config.yaml
model: "image classifier"
dataset: "microscope photos of single blood and bone marrow cells"
train_examples: 194171
image_size: 24
crop_scale_min: 1
horizontal_flip: true
rotation_deg: 10
targets: ["cell type", "smear"]
num_classes: [17, 2]
arch: "resnext"
norm: "batchnorm"
activation: "celu"
depths: [3, 3, 3]
kernel_size: 3
stem: "single"
avg_pool_shortcut: true
dropout: 0.1
widths: [192, 384, 768]
label_smoothing: 0.05
loss: "cross_entropy"
init: "lecun_normal"
residual_init: "zero_last"
optimizer: "muon"
muon_scale: "match_rms_adamw"
lr: 0.0025
momentum: 0.95
nesterov: true
orthogonalizer: "polar_express"
adamw_lr_other_params: 0.0022
gradient_centralization: true
steps: 18300
batch_size: 384
epochs: 36.2
lr_schedule: "linear"
final_lr_fraction: 0
warmup_steps: 1830
weight_decay: 0.04
adamw_weight_decay_other_params: 0.05
Rows from block 3, named by matrix and row number. Each number is 500 + 25 x the weight over its row's rms, rounded and kept within 0 to 999. All counts start at 0. Numbers have three digits each.
# convs0: reduce pointwise conv (model.blocks.3.convs.0.weight, 192x192x1x1), inputs 0-191
convs0.83:482499555486463489504516493488533485488494532504504469490502482471491496477502504489530510500529556505504512457473520452521476470509527497475507512460439515517516528461520544485517480503509483535502559523483511503492498526509521492533519481513575467480530516519473546465481514450500501535522471459511466490517497536523498521535537535505488496532506514508457512481516512528483462537488490489484548470506507435516497519554475493526490523532476488462524480497512516479478461504495485481526518480480533463497506461557492490465465522479516476503505493483511468476531490499514512496
convs0.84:503520518519516450523520482561500494521492504503550492499518470520502517517480493543519506487519562515486504451515517513530525495532522461529477514497507508457474506473514496501488492536504501506482461520504516522513529548522519509502523519498498555476469518471493511468484472475512513474442486510452491475528493455497501494503506498517513547468503471462457499489497505555510556467504522482481498486528469502483515472470496486475499492503471481476477493492485501456515491530469491447558522491493489503499497523503475511454474473561535536497466457494482473511509500474450524543
convs0.85:470514481490449506495480472521463478525473529498496493496499523506529538508487497503489544483515485514492498507489500507510481528458527520471513475528468537526512517471535520532442481490495484472527493493477508510552474499506487539542519471469486547491482492515503535482456525543542492508522514535524508528509501550500509516485528540516490472509497465527553535523456519495475496493503509530470561517486483494492510507485495483452475487537443541457515492500481478445529517534456507515477476513517491451495443511502466492510499533502547498495479482502492511469456503475488486507
convs0.86:507509538483482447490532459495518455498504520529462480514507510475523495463460523516462528504495498472457477507487494541473513515525491490504552521467540526501538485523513477497465532507523511503505484497487517484522493499508476504526497494498547501492547437447455455491495536523475510539460509510491484511526435483481467481485497502523475523472470514482513512523495466535454466483494505535501545490480484491538503517476500515479498500505521518519509500505505516496524546457500482511527576466480495495493481545534461526472548525522485532480516534510496499510466494522505478504
convs0.87:464470555485514518455483503487470514545507470442465499519474511554495511500540500488462502501503522495561479508516512498475536480552500516508485492516530480515532535480519505495461505509502484470527485524491469459466499494481520521553495475562528486500510507520491485496503578469497481506533538521517533498486473491509507449526482533473528515545458514501496444509500498505499510479496499505502476477507490509487452502458480478531481487476468469524554500528522518466499494527480489514493503533467514507504493507480488503481486501485554510512447523519510486448475507477474499495
convs0.88:477466503489478582494554517464493512484507465507525485485468495508495531513536483476541503516484513500477503500500519503491476489444501498483527481535483508504501470503514513521510472511515507489496511476486456515497482515498547477475479509485503525482505503485526532458490503491531446505503492484481501509527505513493464540446463561480494512556583495478535442499508503473547467533485481471487489465503531497502489509468483520564496502506489524515505502475477511512440496513489512480458487506475527521497463530497534464507519481525466520444492502500523503502512475488512526544
convs0.89:453477517502514471515441543525517498489533487498518531504487507573464467463484511538537508482468488488496488517497430512507478487509506467490522488497523461512510526502476504513496491457464510497498455501527530492500497485495535535468489481487517476534526504460506502502498527458470519520536501467505528548479478533504490468476486534498500466563506497484495474506471523502499558488505510485521507514512471513518519482488520523515483510469462474506492503511523520557475459496479532538499478447510500550517485515454440509485514521521496494500492451562509531512500500483507490502
convs0.90:511538535446483495481504538523491502537484497485518493497461529505503508491544521474498498481476481516517485502478535558494479528510482562490521529483507490477514460480503521491503475518517467507522499461493501511514475481505500497512473517553522522513474528501473585434545471493500510516480489482516492489509418491519483501477540481504511499536482514490536488478475462510514483530488488483458531485535489498464488516484470537508487485485445461517525494535491508552511501460475523530475502491530487542495503506500500483501511549478479458509465481488520527474484526540504512488
convs0.91:460513491516511499477528501554488490453498439466516513509502492452511464505512552518489499524542458561477512488510474463492480456480518521488447524497503512515472493431496531464483525482527492514508536469482493499508537528499530490507492524483489469492493497494487475497508492502521482489503461537506503491473492497476511553525518480516517489534490485546478506505516505490462518504488508515501501559477499519498492512474498500514508419469534518502485492516516565476496481508480528465505543507495469518507478479475479520517494476479525511491527546520514461551547491476550505519
convs0.92:487479457471499461516471487553499502452489460513446513525510509498491500515532486475515519498446521488493531504466491523505490500456488559478458504510513480517454520504492478477494491497539520522530448484538539482509504504511500486464509501535506513522525492461497488541524522507470504541461506534514519508517496479536493458521495466487496494519523520468490477469511489502519513516496448495487512458484484499490479473521524495491525451458483476532490495528528526532545462504502497490471523516494571492528489481486535519478504492510479471527515507475556475543475534506490549457
convs0.93:487481538512457465468511443493478451536505525506515516482483497488535551482485558492474503439477525503536462498502555493450482487489509543466501529503497483477465482535546499455524461531536450499489467517505518504539552512518472499509522485486496466518535508509499516474504475459497496527487493560550516500503551493543500515514523485489502494496464471494503500506494541500507480556521487515471472487494508510525493481468502488514477474534504503525519465530492495468490493513504502536488494506510471478533519501496492495532514520489531511448458474509529481500511484468524504478
convs0.94:457422538485556476473531492478548484484491496499556531515474515472525520490501511486486513517511518500490498512483521463522576531485491542492526471497453569513503495531515570486498494542506511510507508546498485496496525500502496483501467510490470522465498512541541503500482473487538499561479450469480488483509496500533518553490499463513502521504480465513482510484484483498506481496506521464461488463513486509505518526511483466509488538510521513488498508496490518490479494465498527501553504486464484453530515467486468478557494456488502510476486496493512474488502501513528516504
convs0.95:480491495513537564450477460491509489498490481509515524476514494525491484486492528485544479508513472496501522539506489442543506478474510520496535484483449522512453494546495457537514539536498477504497419522492511479493517506514496499506502540464479532462480451513486461529506522535514470507506486510491545472520504514475479490541495513534484508501501502504469457515490524474494499503543468485519498523504491525497510505513489496517545455510475509486551539544506521470488511510502547506471481483461498459480515556511569467503505522483481471498513515484494524488464504493488482489
convs0.96:503514493454456514490489522490478476504474530489483496502528499446513494542538479468481486534485473471456493466500489516534514453535504464458490486486521561484537468485507479460479490524496508496487536515494518486499531467517504474483477516493501483517524498513501533452509483516561475480474478504523473494522511567494490523469498488492484454499517523481558527493495506477459513549504480514496511556534502491533502532458534535490515465527504457525523489496491493499493477511442494528507536490519541481504485514505497509489491498497495512469503552479501509486554492562500468499
convs0.97:525480466506481514498452519477479513493477470484479483505464476482492468456518498481447540522510536489475447520532496458500515493514491467506560516520498496499516519480478487476464535472540510505513504496501514541469489505470469471537517464494553442510511522482498503484556493516485517486568521493517506472461505476507524454502527516472493495517483517506564537509526498497477517483539528504496469533490514505487462522530558509525538483480541494510557485467498505506475478483470515505508512497528502507510527503491525527452486496502504504481467485511504474472529448503509464487
convs0.98:492485528487471550520460486492482551499505502503509480488476517505509523496517485517505530497490533475501522541467517540492496485507488528486490550507495496478509500508524514540430485488505516475513521544531484518514455513498572455493473460439499480458458486524479444493501510502472505496514510519475500522518520473492511501477498515494527499500505503457466503485476518484503513485527494508480497488537497493482501461489497496548470485516465516486519491512512503458546493546526531490446525452464508487531514482456515542510531455474518499444547532477496527512518532478512504461
convs0.99:496503506543540540510534538463467467473480504535535484537469569545493489504503522471469508526435467495532454502494476489514531524540491529530537534531487481496483512506509494468521489511500490501487537498509532487520516522525512472477489509519532539546503469499509471475523504487476515465531514464494500521526481478484476480493518484487474468526509544472500472516517488540522499482504480466493493454478497506543536480488492507479499525514489524456483463498516528455524526474477463474468465449464476494475505507500511496493464513465470501500476503516527551506483465470502492477
convs0.100:517499474501530478501519490417528530444469512571478520508509482476494535534455517503497503516491502521494456502503499508536484526550501513518531476502459537501505489505548528468524512518503518482535505482496518470453491515524522478500476520519461515561536511502449498491530552486523503513494477471494456484500509512505533504521498520512496489483495491502496474502506458508510485533508513521498483486464489522518471496539512494490499521517496523497493471451463469505450525530530493484450469524554497455490528491525498481460530442545505518486506490496487504533487512484460487504
convs0.101:460511463500545472484504528488540500485473510495521489498484464532515499479534525486474498496520496497489490533452510487503509479476528520487519511491529516466566525476486521505504480437531474472513500533499451472490495508530511551511532533503551502522492477486501478471522546446525493498513529506502489510484517503489466495473519431457499516528504536503506489462498511495533480483502478495544513516537471457488482529485470542486485504521527453546463517501522483484472487504483487471512532515501546510481472509504501542501496500515506492495462487512489535459429542514494540487
convs0.102:504457551474505487489466474471530538518490534513502530504567521469504497448491474475474555482504516501484480472498488494523485508514495524494514491541495522499537512498508458473511493482493539460494489515483489482521537489529465504504458490544497512528499489518504495490513492492485528461487507531476471569466489490485459482498529505500472494499478470490446469461528506466472474516481478512472505509533502509475498486491466483508533543486566507486525467511490467515502485496534471505450518508485514447478513554493505481507507513504536543544527500433501514521533514518474483493
convs0.103:526478506544489487488472479506480476480509522517543550502557492507488525518518483529460485465511461490526551493492438576517548541514480470496485518511500460528490484529478516512520515466502468475453462509471506514515479464517518535506500486484475497486518517503493540449479465487523491482516493481485491504521511515502481518527489462528535489528491511487490508488462519486500482513502468518493457520469472507476529453485542502510502553481497478475501475548507505518493519469508540521485495467525509478500501548518503521476522485466531523536532513512483504515467535540477460533
convs0.104:486460503478457468534523499540523510463469522451524506492517486482520524474483499495518487513490492493503463471466488495474499522505510490480503509512507513500454472492510491446529528522518529502471465501502497474519551487503507536532531480554502518512515491492513521447507457466505466491505438482483483496528469506538502478494542522526546482518462515517448498486515521556485463541474500549499542525480526489492519523502495499482505499508497479520515502459508524476523505457471504490511521508495494530535472486604515521508467485499506479494447526502527494495482489483469484516
convs0.105:551448457506513534516524480514511455470483526488509495495468482509511492510500464565515513485512553483502509491501504563483474529476524525520498482521513492493550525484482479490457517529509492530500466479519466535504495490491524462513481513476510513516498465507483498483502524508440546494505496495506516450512537461453496525520514485495440495535478506509487519488492458536492525528514470506500521489496507517535505593519490484507502500564496506519450490502468490488539506492511496475465473479485510446517454510477515500507508537500500537488486476504510471541474477486509509490
convs0.106:513487508514499498476468486478472457513532514537466468477531503536560508499492547513513546501449502499494509477523472489529477499515499494510513511482530515511493515462466504541497501516493466510520479507481504541488545471466505571494492446575489519523523500486500474509513529512462472518464538484487488515526488487513524504512482459513465509511476473512490498481509485479560532472548475511525448488523498509479539485538515521503484476504477509474476532489496511531527495464468479522477508485542505458485459481471539539496478501503529497527451484490535493506487456515508493521
convs0.107:492470474452482481482516520516519554519490458477501540552523467496512497523492509446472476482527486502518460488489496513483484511549485513554512500481478505508470430542529490480545529487481487492504518559525520508503479464486480515497526492533463502479454425504514542484474532489515507476485531486483507504532530475526508491521488495502545518476493506509481469463513500466491512463490515467502507501502495527501532506486502514488528491479496528500481512507503510477495467445513490482508476528544505461526495541497537489494488471478527515499483570480514535546473524523473521495
convs0.108:486462509538525475505512489460495511540467508471510447496519489508531502471495470578511510511493487496487478486488507496504481480473492490547538533511541517444523523515502491521527517516465510452507511432513490478502505496565474485517458516481500514556502502507495526496511476486505473525481506503526472501474527500474502484476491484475535506487462513484509498464464540504514506495542495479525501496500492497494536512514517529486457490487576509530485517563458528548484487488514523497551458473495525506513520477507505463465540515458514500502514441496500521498521511472491502509
convs0.109:476519507490542514490496520502510531484531497550472490517506510497517537494486478494471474496535456527511492494472492485492505521510459511493480504465471518497439482532506516511522515480518497525453451501476506496537516515526478477462539491505496557522527461481469498479503546514498493496500518469496483447491576459507526512464471485483481483489484506500499515488510492464490537507478515513477509530511537495514474554497480480515451459492527479497524511479463529507525478552442457493487529497486460548472504480500493537543526494519511510546492504497481515544472497552506532499
convs0.110:469482481499513555506503525547554566512503486489514519492450552491502459543502513494481495524515489514532480499502504493508534512481501479485510466499494511516493497493498498453517501451498527501501473469513468468485456453468522450466490500534481513558514449458514513511507508420472539510492486509519523512492486527535531456458521531462509469525500507485503489439531488533535513504500494484472488492492518506510499497491467489507495511506491506511526479519517484480533499493506508473497527514556574518496490505453494513513441494499507526520481483487457487509516509494497523498
convs0.111:512504490501540494494486543502508548537475543462482495466478458501518539462490515489480509511532524542448497458548501504550481487461492493497531509500515500524457494455503503533488475476527481492523532513485519549552458510493492542452562460503477507522486536477538510514514531531436487515492468491529490529512489474502510515489492522530482514493500483527500482509499514483533510500488526417498515459491519495479481513554471480481506524471503520528517508479493520474488526481495504480467501506483473461471507500491508507476550518527493510488484504475471479542505473490514489478
convs0.112:541506462532499525518519509531501498534520490488476494476489506520455491494479494563531527487544493484479461495478476503480503518480540509523504521480465491509514508440516475465495506499492533581450501491485493526495501527494514483454494527518487512433472523511489502530462488516481496525469444508521447463479526487506486523510511500489500514515526533497467526513488507489530521532492472476523512493512534503518490546502473473505482510543488492490481532487481491487499468535461497483518523525488547489482470511512509524484455541522533502456484540533446501501501500483455484451
convs0.113:525506476481459525539536548487487510495475506515448434486496508512479493522510481507458485503440484490459539502502499493529495508523487527490510472497526483529504471503495496503527528545491494447515491512505543467482465492543485463518509570547498475493495494505474487511535535478485520484526508503504498475508514525454505495474508554489464516509503493474497505501493526481498529518457501529545477524498511552508469558509476481449509534510506440498535446509492508488529502545511482507484494493509517474528451484506492493487494547502495504517510493479491471505479512539506535454
convs0.114:485482500482550551503464514520481515490517503542508516522512529494519488518512522472451504508494482525444507497492504506498529472510516467540536523477514520514486447552517514552461492482536499492550518409494510498485558524509522481447518441470498498466522516520466492496482540524481523448484510488447516500471513518507526471461500487516508506509483507488503489461509482493507481499529511505501486506518502494468455502506489497490476479520554511481491489534485491520493514476468476545514470468540527537542546501462495492488524472522496486496484522498476518502487519472479491508
convs0.115:500500493487519493510476485501472532490504506497470523460478494507489504538535454514510516512524480510503488504495456508518534483443479501470468522539515536513538538479519538474462502473497510486501488511481445520520515502503533487493477452500526526516438550526549453525485501489513460511452464477498460498518511527509498509503483485488486487498530459490496480479518475505530482520508528439517473517460500521497502533493500568531498554504525500520478524507502490476532473539510535473491488508456535497449473502458499503502477488526513493489490524493527549508472541473518516456
convs0.116:472429479483539499523508512507480528510510519510524497497485489525537461495476518476514472519506507528488493482484540512475526488513490491472497490479509500524494513483491474482505552482493511430520488508496452473490481565495497509455504502532494495502508494493474494504515487508468536495533479498548551490490446514520455545527509479541495474540532501563534460524488534508470460510538542478521478480517481508468508520461483495547471512489502517522513456486468464526498493483544481497540518522551530488517512481484510457447480515484512518509488526484518485504480475529497501508
convs0.117:500523512509482493534506450479461485457471526487494495517528509488475506526520488507482505524476501501507489508502519533510518461478520555522489538479516492448514500500527505521448461506504477481524487488497476515486542544510494504544498505479466478455525500482482549508491542491466457471501499494505528480491509501486502512540498490502480490525516488485442492462521480471492532496526479497489525488505497508474492487523550455491443471492540506522506468506492462516514533504516499455477502470535524526445465542495528463533568512552522498517496499474472509528567471485513514519
convs0.118:450504481491480492470510495494462502573492502546465468492506503499463467522520542540504513511469492491476535517473459509509481519553483524456495541515515504494552528512480497456519513504529497498479513485489554487479477487483469477473518450438523509518510506480483523495491504502477471481522506509471454509501517532531486482537487483499487521552506516503493532519521484489518488525480503538471473464484487485561518514470504507514478515527457458537494494521523469502472532490471473469487504488529492554506505519493464497550525478491516528559511543475502509497508522487490500482
convs0.119:543518509535487477497492515519501524495522519521493478541452526527514492484490505445504504550511502465489472477462494502470465491463509485491516490473459484504464511459505476491508475498545497494538498475510448458500479507511503504510515441509514520532490532445501524504529491487492478493482515517503518496486465439478480514519553527539481522525525477539518471487473516525508497448504506448507545516481503511514526508506490441540482490519519505509551458520493503481510480501498536466476531487514515523483542505532507563478481507531459480511487474466495554491486497530505505501
convs0.120:493524508498514551473524472485451512494543529494525523524560518532522455520505514508502462526503470494455525526512529496512488521499495536512530499501533510502488496490459510538512463499499493490499499485488485489498515464482466477522470469570524498555462528492495530503522470498517523484513518490519547466485490500486506497465493496450440512530507489494539510506469520474519537435507521536493477526481491493508435511511517461463527467488444513462525471499462469535506490527497534470496477523485441490499489504489508498504466496500492522493528496516513496505494513512491550533
convs0.121:478511497513466495498493492476502530499541484500490479488498532502530430550489495502485455498523523482534527490546512539525511512530463469507544492480555470468519509497494498491495460512491470467502501482454505505473541437494504493541506500523503495516506465572456492470480516488512490484532489541529492492511522478483489489473496489503528534506517513493512494463465504498497550515494488518518525490507493518548472473480504491543502514536500467474533497503497531503485491480530484494538470466516508541523497501482530513440490553547466484496514464477519462478500466548473527477
convs0.122:484531521482470469522457511449518496457476488531462474490591477436538472499486504477496487484583466491491495531519502496515541473529531469498523525505478511526505466502495461457518506535480525471489473476504506522546496523501498475522477511464521540520485491503503478470477509480513510490496509523518466509513460488528496489507477523528479509490535483491458494506468502482500514491523450506508512513517485502480512486487548487476457521496512502477524514506521493492506500460571533546497495461523504494541525496508510499442493482527498485518539522534525471495504488511470503509
convs0.123:501483507533538528505512480497465532517495484552510518513496490500515505518512524537502491472469545488471450484518523478481529488516486540514460489461516475491504524491483525480472452514501476480504488512520485487471527488443481537477519492494485492499557473506503506532486503469506483503551493476492513527512487485512512464463483491527473507552523536487484427538452517481512535467520528475510463511503482525494550465472501496562482497493509502485486530522512512500486498495454511468461480494470495514516525559485455513558516530493498494542515494504487528464531470510502534526
convs0.124:532530520479461474479475452528487494468500507514512494473512537475503471445517476568504494493534498503533477503518524525509429515475436486487475518495499519493513509485482507545513502499499494494498515475493483474509488448511500475528492487516521473523463472490515493484501510480503527494509457518495483480548478485519437516475551517503579508526518454440497474497498473444509527494484512504498517507470516506499462503460536490511487485536499504480502506487503509525580479534471508486484488513514512492514503476496531506482492498537516521529519533473482496504475508557474499529
convs0.125:471512472495523461494524542502489500488550496521504470494540515448467508508512467432532500500506504523481474488482539485528510512478503513536522483467512465543530498480542506521520507532474496550490495498540480511463513514492493518481482501515477501529491463503467508459474476487453486487454465524471498505539514481484468495512514528506536552499475472490516512444487459497556503560481500492503521476496512482513470542488515506475502502525485547492601504523497469526466502509476482525497498504471517492494489469482520476487504510519489513520511464512517484510461502478509537518
convs0.126:480505504524515493508507527467488478541489493500482495505473524496508488494513531486499504519477452500515490518508505483468484489507503507489477531496491552454543497467531523424512475468501495479485535536503476501519486547485522500518497436517510471499520462489495509519504476454498484517537494516497484486579492525509480483453515512500511479477475500506554566493554528505522530480459503522489506493499496478503496450499481494510528503501470510492514516485497490537508477511489465441476542494488542533498540482575503511475493496505502484491483466513524477504493424470524537505
convs0.127:522490464513484500528489545477470478511507505498525465499525472526486517540511489534497514467512490508511524471491484507476513528529505500476504530492504471520498520487475488476508504513512532524484506511480462517513485553550482497482506563434505527560522476514530473465489511444529508469491560466469467543485516485558505492529521492509493488490477495492512466500484425491521528529479508521492477528507479521520510497486480530518505455493496496518544482530509506526482481485499508467450507485572479495487496492507477489523500499516497549505466494487498473485426479545503510512
convs0.128:499508520499473531476445502527489473510507500506501501535496479525508478472546484484490492487481506482531491472475530492533503503532516473505504503489455529488479565480460522520468494489494471507483511468538488497514512521502527500540477490502451499485541504502484494540512488488489476481488520490490516526467443504480532546511521500480484487523458462521524505501459497550474467537526482495504517442496503467552460509535520463491504535515455500514550538502549510501440477514492451497517514463523507469481539497462526491505522519501491528478497498524569505485452488492504494489
convs0.129:509484493490471483497472482525536473490496482453499493478535495525492487485485492491548528525492530483482494499486534499484513533527508483518455528507505517474503499506492486469502535513514567475473445510510513550501511475495471523534512537454512503517502549452453462503525488502522481511534547451553480466533508523471499481540503491480542475466489512533493484516473507494496508472493494513498516501497480517489516458558504569509495467498484482516454506534509500494477491536494520475504474489534481497478503509483488510513510495477527560468470557531487463510452485542500486510
convs0.130:526556460500515499509529485462496509471468522490467514511477508477518518487504479499490473543522487445511515489448504494528471482512524489505504493552473470506503518477501528485526478500505492528487464530471466505478524520497524473552456558483537533567476517471502476491548481503501492532476519509493515539522490522520512463489474456489503486478527502513481486508493508502502467537499494488497443527515469495456492505542514525473497515510488534494478529476477484509511530523473510473483459504491562472532476542546512524470503497466516459454538498462513477511488482522488478516
convs0.131:541522516489542500518516504485447492518548507518494477507522482519513486496496524487534496478484539513479485497550491487506525512516493447528518469463528490523542485538478525527465510492506479491488501510483510502491533443468457456460532537438524436499517458512487520517498472491513500455512522481507491534516466525447518518475469505499555524495546490498456483551503503519497500495482447452531507483474531505495471515476505497496535528463494484499511499519520517502487493492494467522523524520537503487494470508525567466474508504528504490501519450479505485499511487516490469516
convs0.132:539479552471521510476508517473503488493480470521455527494559515552475494544502492498473502478456510493514488514533517460503506516481486500477505518510517462530475501488479499567474446519495497484530471504493476507534461491469528500503475458542460472468516524480484470541479518539542533465478486503533483522495519500460474516487503442440471529524449518483485513479556519473482537482546488489556518518513466481503525472490485506507505496495521549485474488522506500487484493495518528483486502520521493489460497513478516490508514503506503474517482509498550529533514518486487517507
convs0.133:502540534518530547494462505494482461539509491477536491502478492487510501468487534480597488545526524530461525516469471514501515519513502522468488506478486468510456516504497478464483503477485493503530505490478496520526486498512510475512501485456500497503476466463495500547506499522530536474454445469510476482491495449511488457512544487495467526481518493481485498484524520515540531502465506526499477521492511490507532496475502479481558510495488480517526512520520478501488473521507471493513514468508496553482460485503528481546448483535540538478519499472493497466497496559495479462
convs0.134:484492502488483520489452492491506504467530537487502511507470492496481473523512510509484528451460494503496540530552493487479474526496499519476486531501535473460534493518526477460506532553450488503458507453495503496497454523496515487527456544541497518526501558494468477490535489491478512455469548508523525496466523500496474499468502521483529495529474499502496502499495497523483491537536482482478529493493545564451532513502497445478522529542479489489463474549502466490465504520519480497513515526540505506517485481498542453529492483487473530495464492513518466511512491481488473520
convs0.135:501497496500512540486502516511519504550512469540521454495498539513468501489471484531490481513508462482515484482521521512503465493483474498506468493475530435515517515500484480459498481508493449518517505461542550449485497528465525509465513501518506538471499504469497520471457499568479505502464465481535485506528498478521480559512506499525481506503468468506469504537546496449513517482492506508495502482499527484470485535535485521534500526503526461507531491497520508518534516503483496515553531514492531470526487505438544508489541476507481510480505491501491470447459482504535545509
convs0.136:442480537471500524459488498517527489482531488498463473496509515515505441496544505462493507498521486486528544489486452522508489463465528469520516506537500503498467528483497456496471485497497494475507560518479546495520517491490508526549483476534491488501536520451507495521512494460511472553517497483512550497515499506497449514509486501501509477527531502512498483547487508492557505487487515491536511459471540484469506447529512536489521510534487479519498494484440518511458463466489523512495525507500538484511469486458535532512457509470486487527518512551516495478492532486490510488
convs0.137:493487533500502508476498490517489501503539474539485489483494524526498528544436503526506532476460486512500491547483495517511505503529505474531529496531538484470477525501520487491511505518459525458496478457486452526492471483470516505473495503512466559429480485525502476506508507526493527466501480476463499485461471457474499515487527513513510514506500490481518504543484481476532497495543521518490522496506499486495517523470506456472534542491540477502504546508495463483493507517510470486506500521489477525482541543538513548491557446524483511436472520554506476512474474489528504530
convs0.138:533555507508513457442478487511498529501505591509501484536474518509458495482503485493517536517502507545511492534485490476487491511494541494489493473505452470519476530502476495501516554502481520507514485458507507496477512491529488486465486496496521497538486485478536499487489569537503483456538508485498485476506528482483497494506502526530498451486481516488468485508512484474516536505517517459507503478456505518507490471484459511508466508549522517453552494538545533503468488496490492529486507510514511516425497497488498533531468480524531532505494456500515529529523495448480508482
convs0.139:492504520508529520488519490453513516497496517513442482515487509516473531508509487460473481503484511518490455491510509475528477458518470466492548471481533535502526502548482456462503506503496502513522539504537488479517452480525493468483509506463507503499520510518463490503482508533503508503531545505523518535525517493477496524493439494482508502503495538507492478456492519521542477522484507484498475501538477500493479447490552545505490497528460500471473453540476494485518461481559436510482546499510530543428543513500523506520463508497519508523523486498504495517535478507505466508
convs0.140:485456531513511533507513498464497482493474451487527506456570461512455496474508503520560522469508498549462542481503510498527495483504536520442496474494506533502500559490503458475480471436464501501515482523499500550498487517463457499491478495512491498482491512493503519496476496489486480509492530468499523526466495488520498466490481505499496473547454512454481522514482519506505524509537489471551495514545468492503522513491514498480503500467484519535480545510530512493520502530484473529440520530509492469457478505490520500521513542526486514513483532471486529523459508498517517531
convs0.141:481482515516445520515552562537474532481541520490531508481473476543449487467551521464494473539482483482515454486492516517460512483540513511487473529513494444469486486433484495502497492483465497442496516487526505503501497533519514482497501529494533516462485525498474504477520477511511471472464507480528474527536480499510492510505491498495474502515498521528492514479502497488470480510476514488555502503499538476473495492528508465524469506515511495468527535511500530493499502543546444455516480528483486546491488517498520492526489522494472509493482529522541528514459512477468555501
convs0.142:477444429485466438506474522485462496445517522496515478516438466507500500475505532510504483496509493523489497515516460512490506543524494487506517546492524501524512514533463500473524535528542488503468504469491503477480519497511489479535505556486512479530495527470498536500511487455471471485510447501499526496516445508533521509495518516550482520488485476532520502530511487490524487497499502493469524476486524549500538505492519518477463501518526509497494484487504513469496491490520475493452500529556533488522503511531485547496508460498482524498481509517491495508509500492508397525
convs0.143:534503498465503502497488545462539537506484484526514547485462507494512453535518503466470507486471522536513524495489487494493500473464448536466487480498487485495494555557496487499518517503482506512531473501515544525466495479494475454494506522506488527513555470541502451503506540512497495491529457519524432496460512523502492507481503471462491531564523533484483515475484494486494474492515528534493491509463494492524523474553482507507533515493498495536497462461549492512507525495452485490528515521500495497519490491489530528476443546483513463486486516496496486486487492519481496550
convs0.144:470543495505491540484502553563521514478476505533495497467502500477505515518525473479518485514549432510522450516508457470488519508505485502495532501509463494504510469462486527470517504523508511526505494506498478491477492495516527489487493481567468567488536484504479500462508505464460526504489525458550506488506489532493490463509520490495522514486470536506517510484541494522456506486527476493438457506455479514527505531496462485475495533489538523505502478510482503504516465496502470502508516487477524528519484512562526528459459514473532510510441494524489521463496482505520511481
convs0.145:503561563496536495502492556518490534474497466517486507488522473512507507518513487499481518499481504506494508473516491465473498529456524499495495496464503505469466491462491527515492485489533538517508470472482462506518555517512495501492502492477506497520464471475509491488462501528530506465501497494592492485484485454457511495503522464465489496511505485511450503549521470490493503468508489552514551503486488541524539545503508465466519488515542499501498508563530497524473499494525535444493525487483445484492529459483507487497491533523527502478498521515522502536448502511480499485
convs0.146:490527519534499507518502519499519534538538523452531511481483488511487462505500503571488566480491488499524509473468502475508500437493501513505516530512529520527492466452477523498526481516474519494534479466467513508440524500518494470500516496474508503482488491531498528484464500506495491470492535464523481501503497516479458524465519508512482479481518473502498473492489481492546467490515520499514468502474517462568462491503554500522486480533489543508534536497463551486469529490465505480469471513478499521491507472499513504502492488527463520493495484514500573498463523535467556492
convs0.147:474488481505510454509478463549558520485507532548473505498435471517521443501504494522483519514509488508498483507483526511528524478513476506483577522543477523442490462480472508506499512490518465480488546479499534479513474534483516472508497526473481474545517509497544492469491565551463493484535492508541529484503507495498464482488534506477471495526490488518464534499495478482485483548494494500523475482504518458513493497523526521534498496533478466503482476499499489461502484496513524463506550545516518504501527525473513536475502494477500500543494485491470496472509551492495484493
convs0.148:487486535514524493515532522521433477494525518518516494517439521523472466483505494455543518545453511482531500513505512505464485459492497540487478483489455526509496519491498512462486521474523500488499463483501481527502478504494493534488516505542522460478469479434513512472497489478477497482491451459540515518486536498546507521490511514506486466500513539496506516505520488496490532490493466489503527508481533511538506515476504488471525493466500470564518528510515486465545519499505542468467496498511523537537454482533502509501450492450521515536511452522511467465492514493461480493
convs0.149:513508495513496492527472498506489476517489501506518512485490477505519461521506512517499509504481488487455445473487533527514494464499455492591517539494455505466491518530491490503513478448517473513502525533563481524469485497472532504485515523469520487519458491493479454530544472477478527460454512540458508474524476472500501502514480513540506500499509486453508480495530504504495493466487519453528546505526507523507535523496508546488543504468480500478534495513494499490553497480520483530460513507500519518528537476462488521525515464531456545489489477454465509504507502512527489522
convs0.150:467475491486493515517492485486488466533505480533573488505504539503505488460490522521494491507442517470510460501534532496463511480517505472484491505523494551542500489494493528487515458441474492454477483518500498521511470475478515540506531507508474490444531494508475519492500537479483499486481501490495469561509495481538504493515485517499477455482492543469456482468494505501516467497505548480506534498484495455531508493444497513522475479491546527494526468479467516466509516525508525500507498536536502511515470497514480520527505528479505504430508497520468515559479526452518499534
convs0.151:513521511510526526470478434484542485526481503573497523498489517506512489504501519491491481488498504465497515493523459504485450445510504496475537517483535514506478471513537464495495506490533462494463500511530492491474490504472506474507503531493514531493489493524520480446518541498541489549530531462490482483507497478485503513512508508518478509531500502525463486474464461550470505497509528447494546502485510507506526496533457510483483545511440499490485549473487523487545495560470494525481478467519512455540540524512473489495445505510455486521505527514508504489506542496485519484
convs0.152:518498456480478517510524498543500476518501474533505504519492515527489446509470516464513556552511515498510511511524536566488534471466489483473452472461506520503556518488484537468503502464523516497516504557478470495502486490481509506490482485506525478511531501502510487511469496525458494476471509520462479487479531472484458486453520479502484490521481475456469495522489524493494521504493540479523466508502498512509499536461506465479483458477494469519522479493508474522512511476516500521468529481489597502540546500514507502479501518477460541534504557485492490478524501494511510526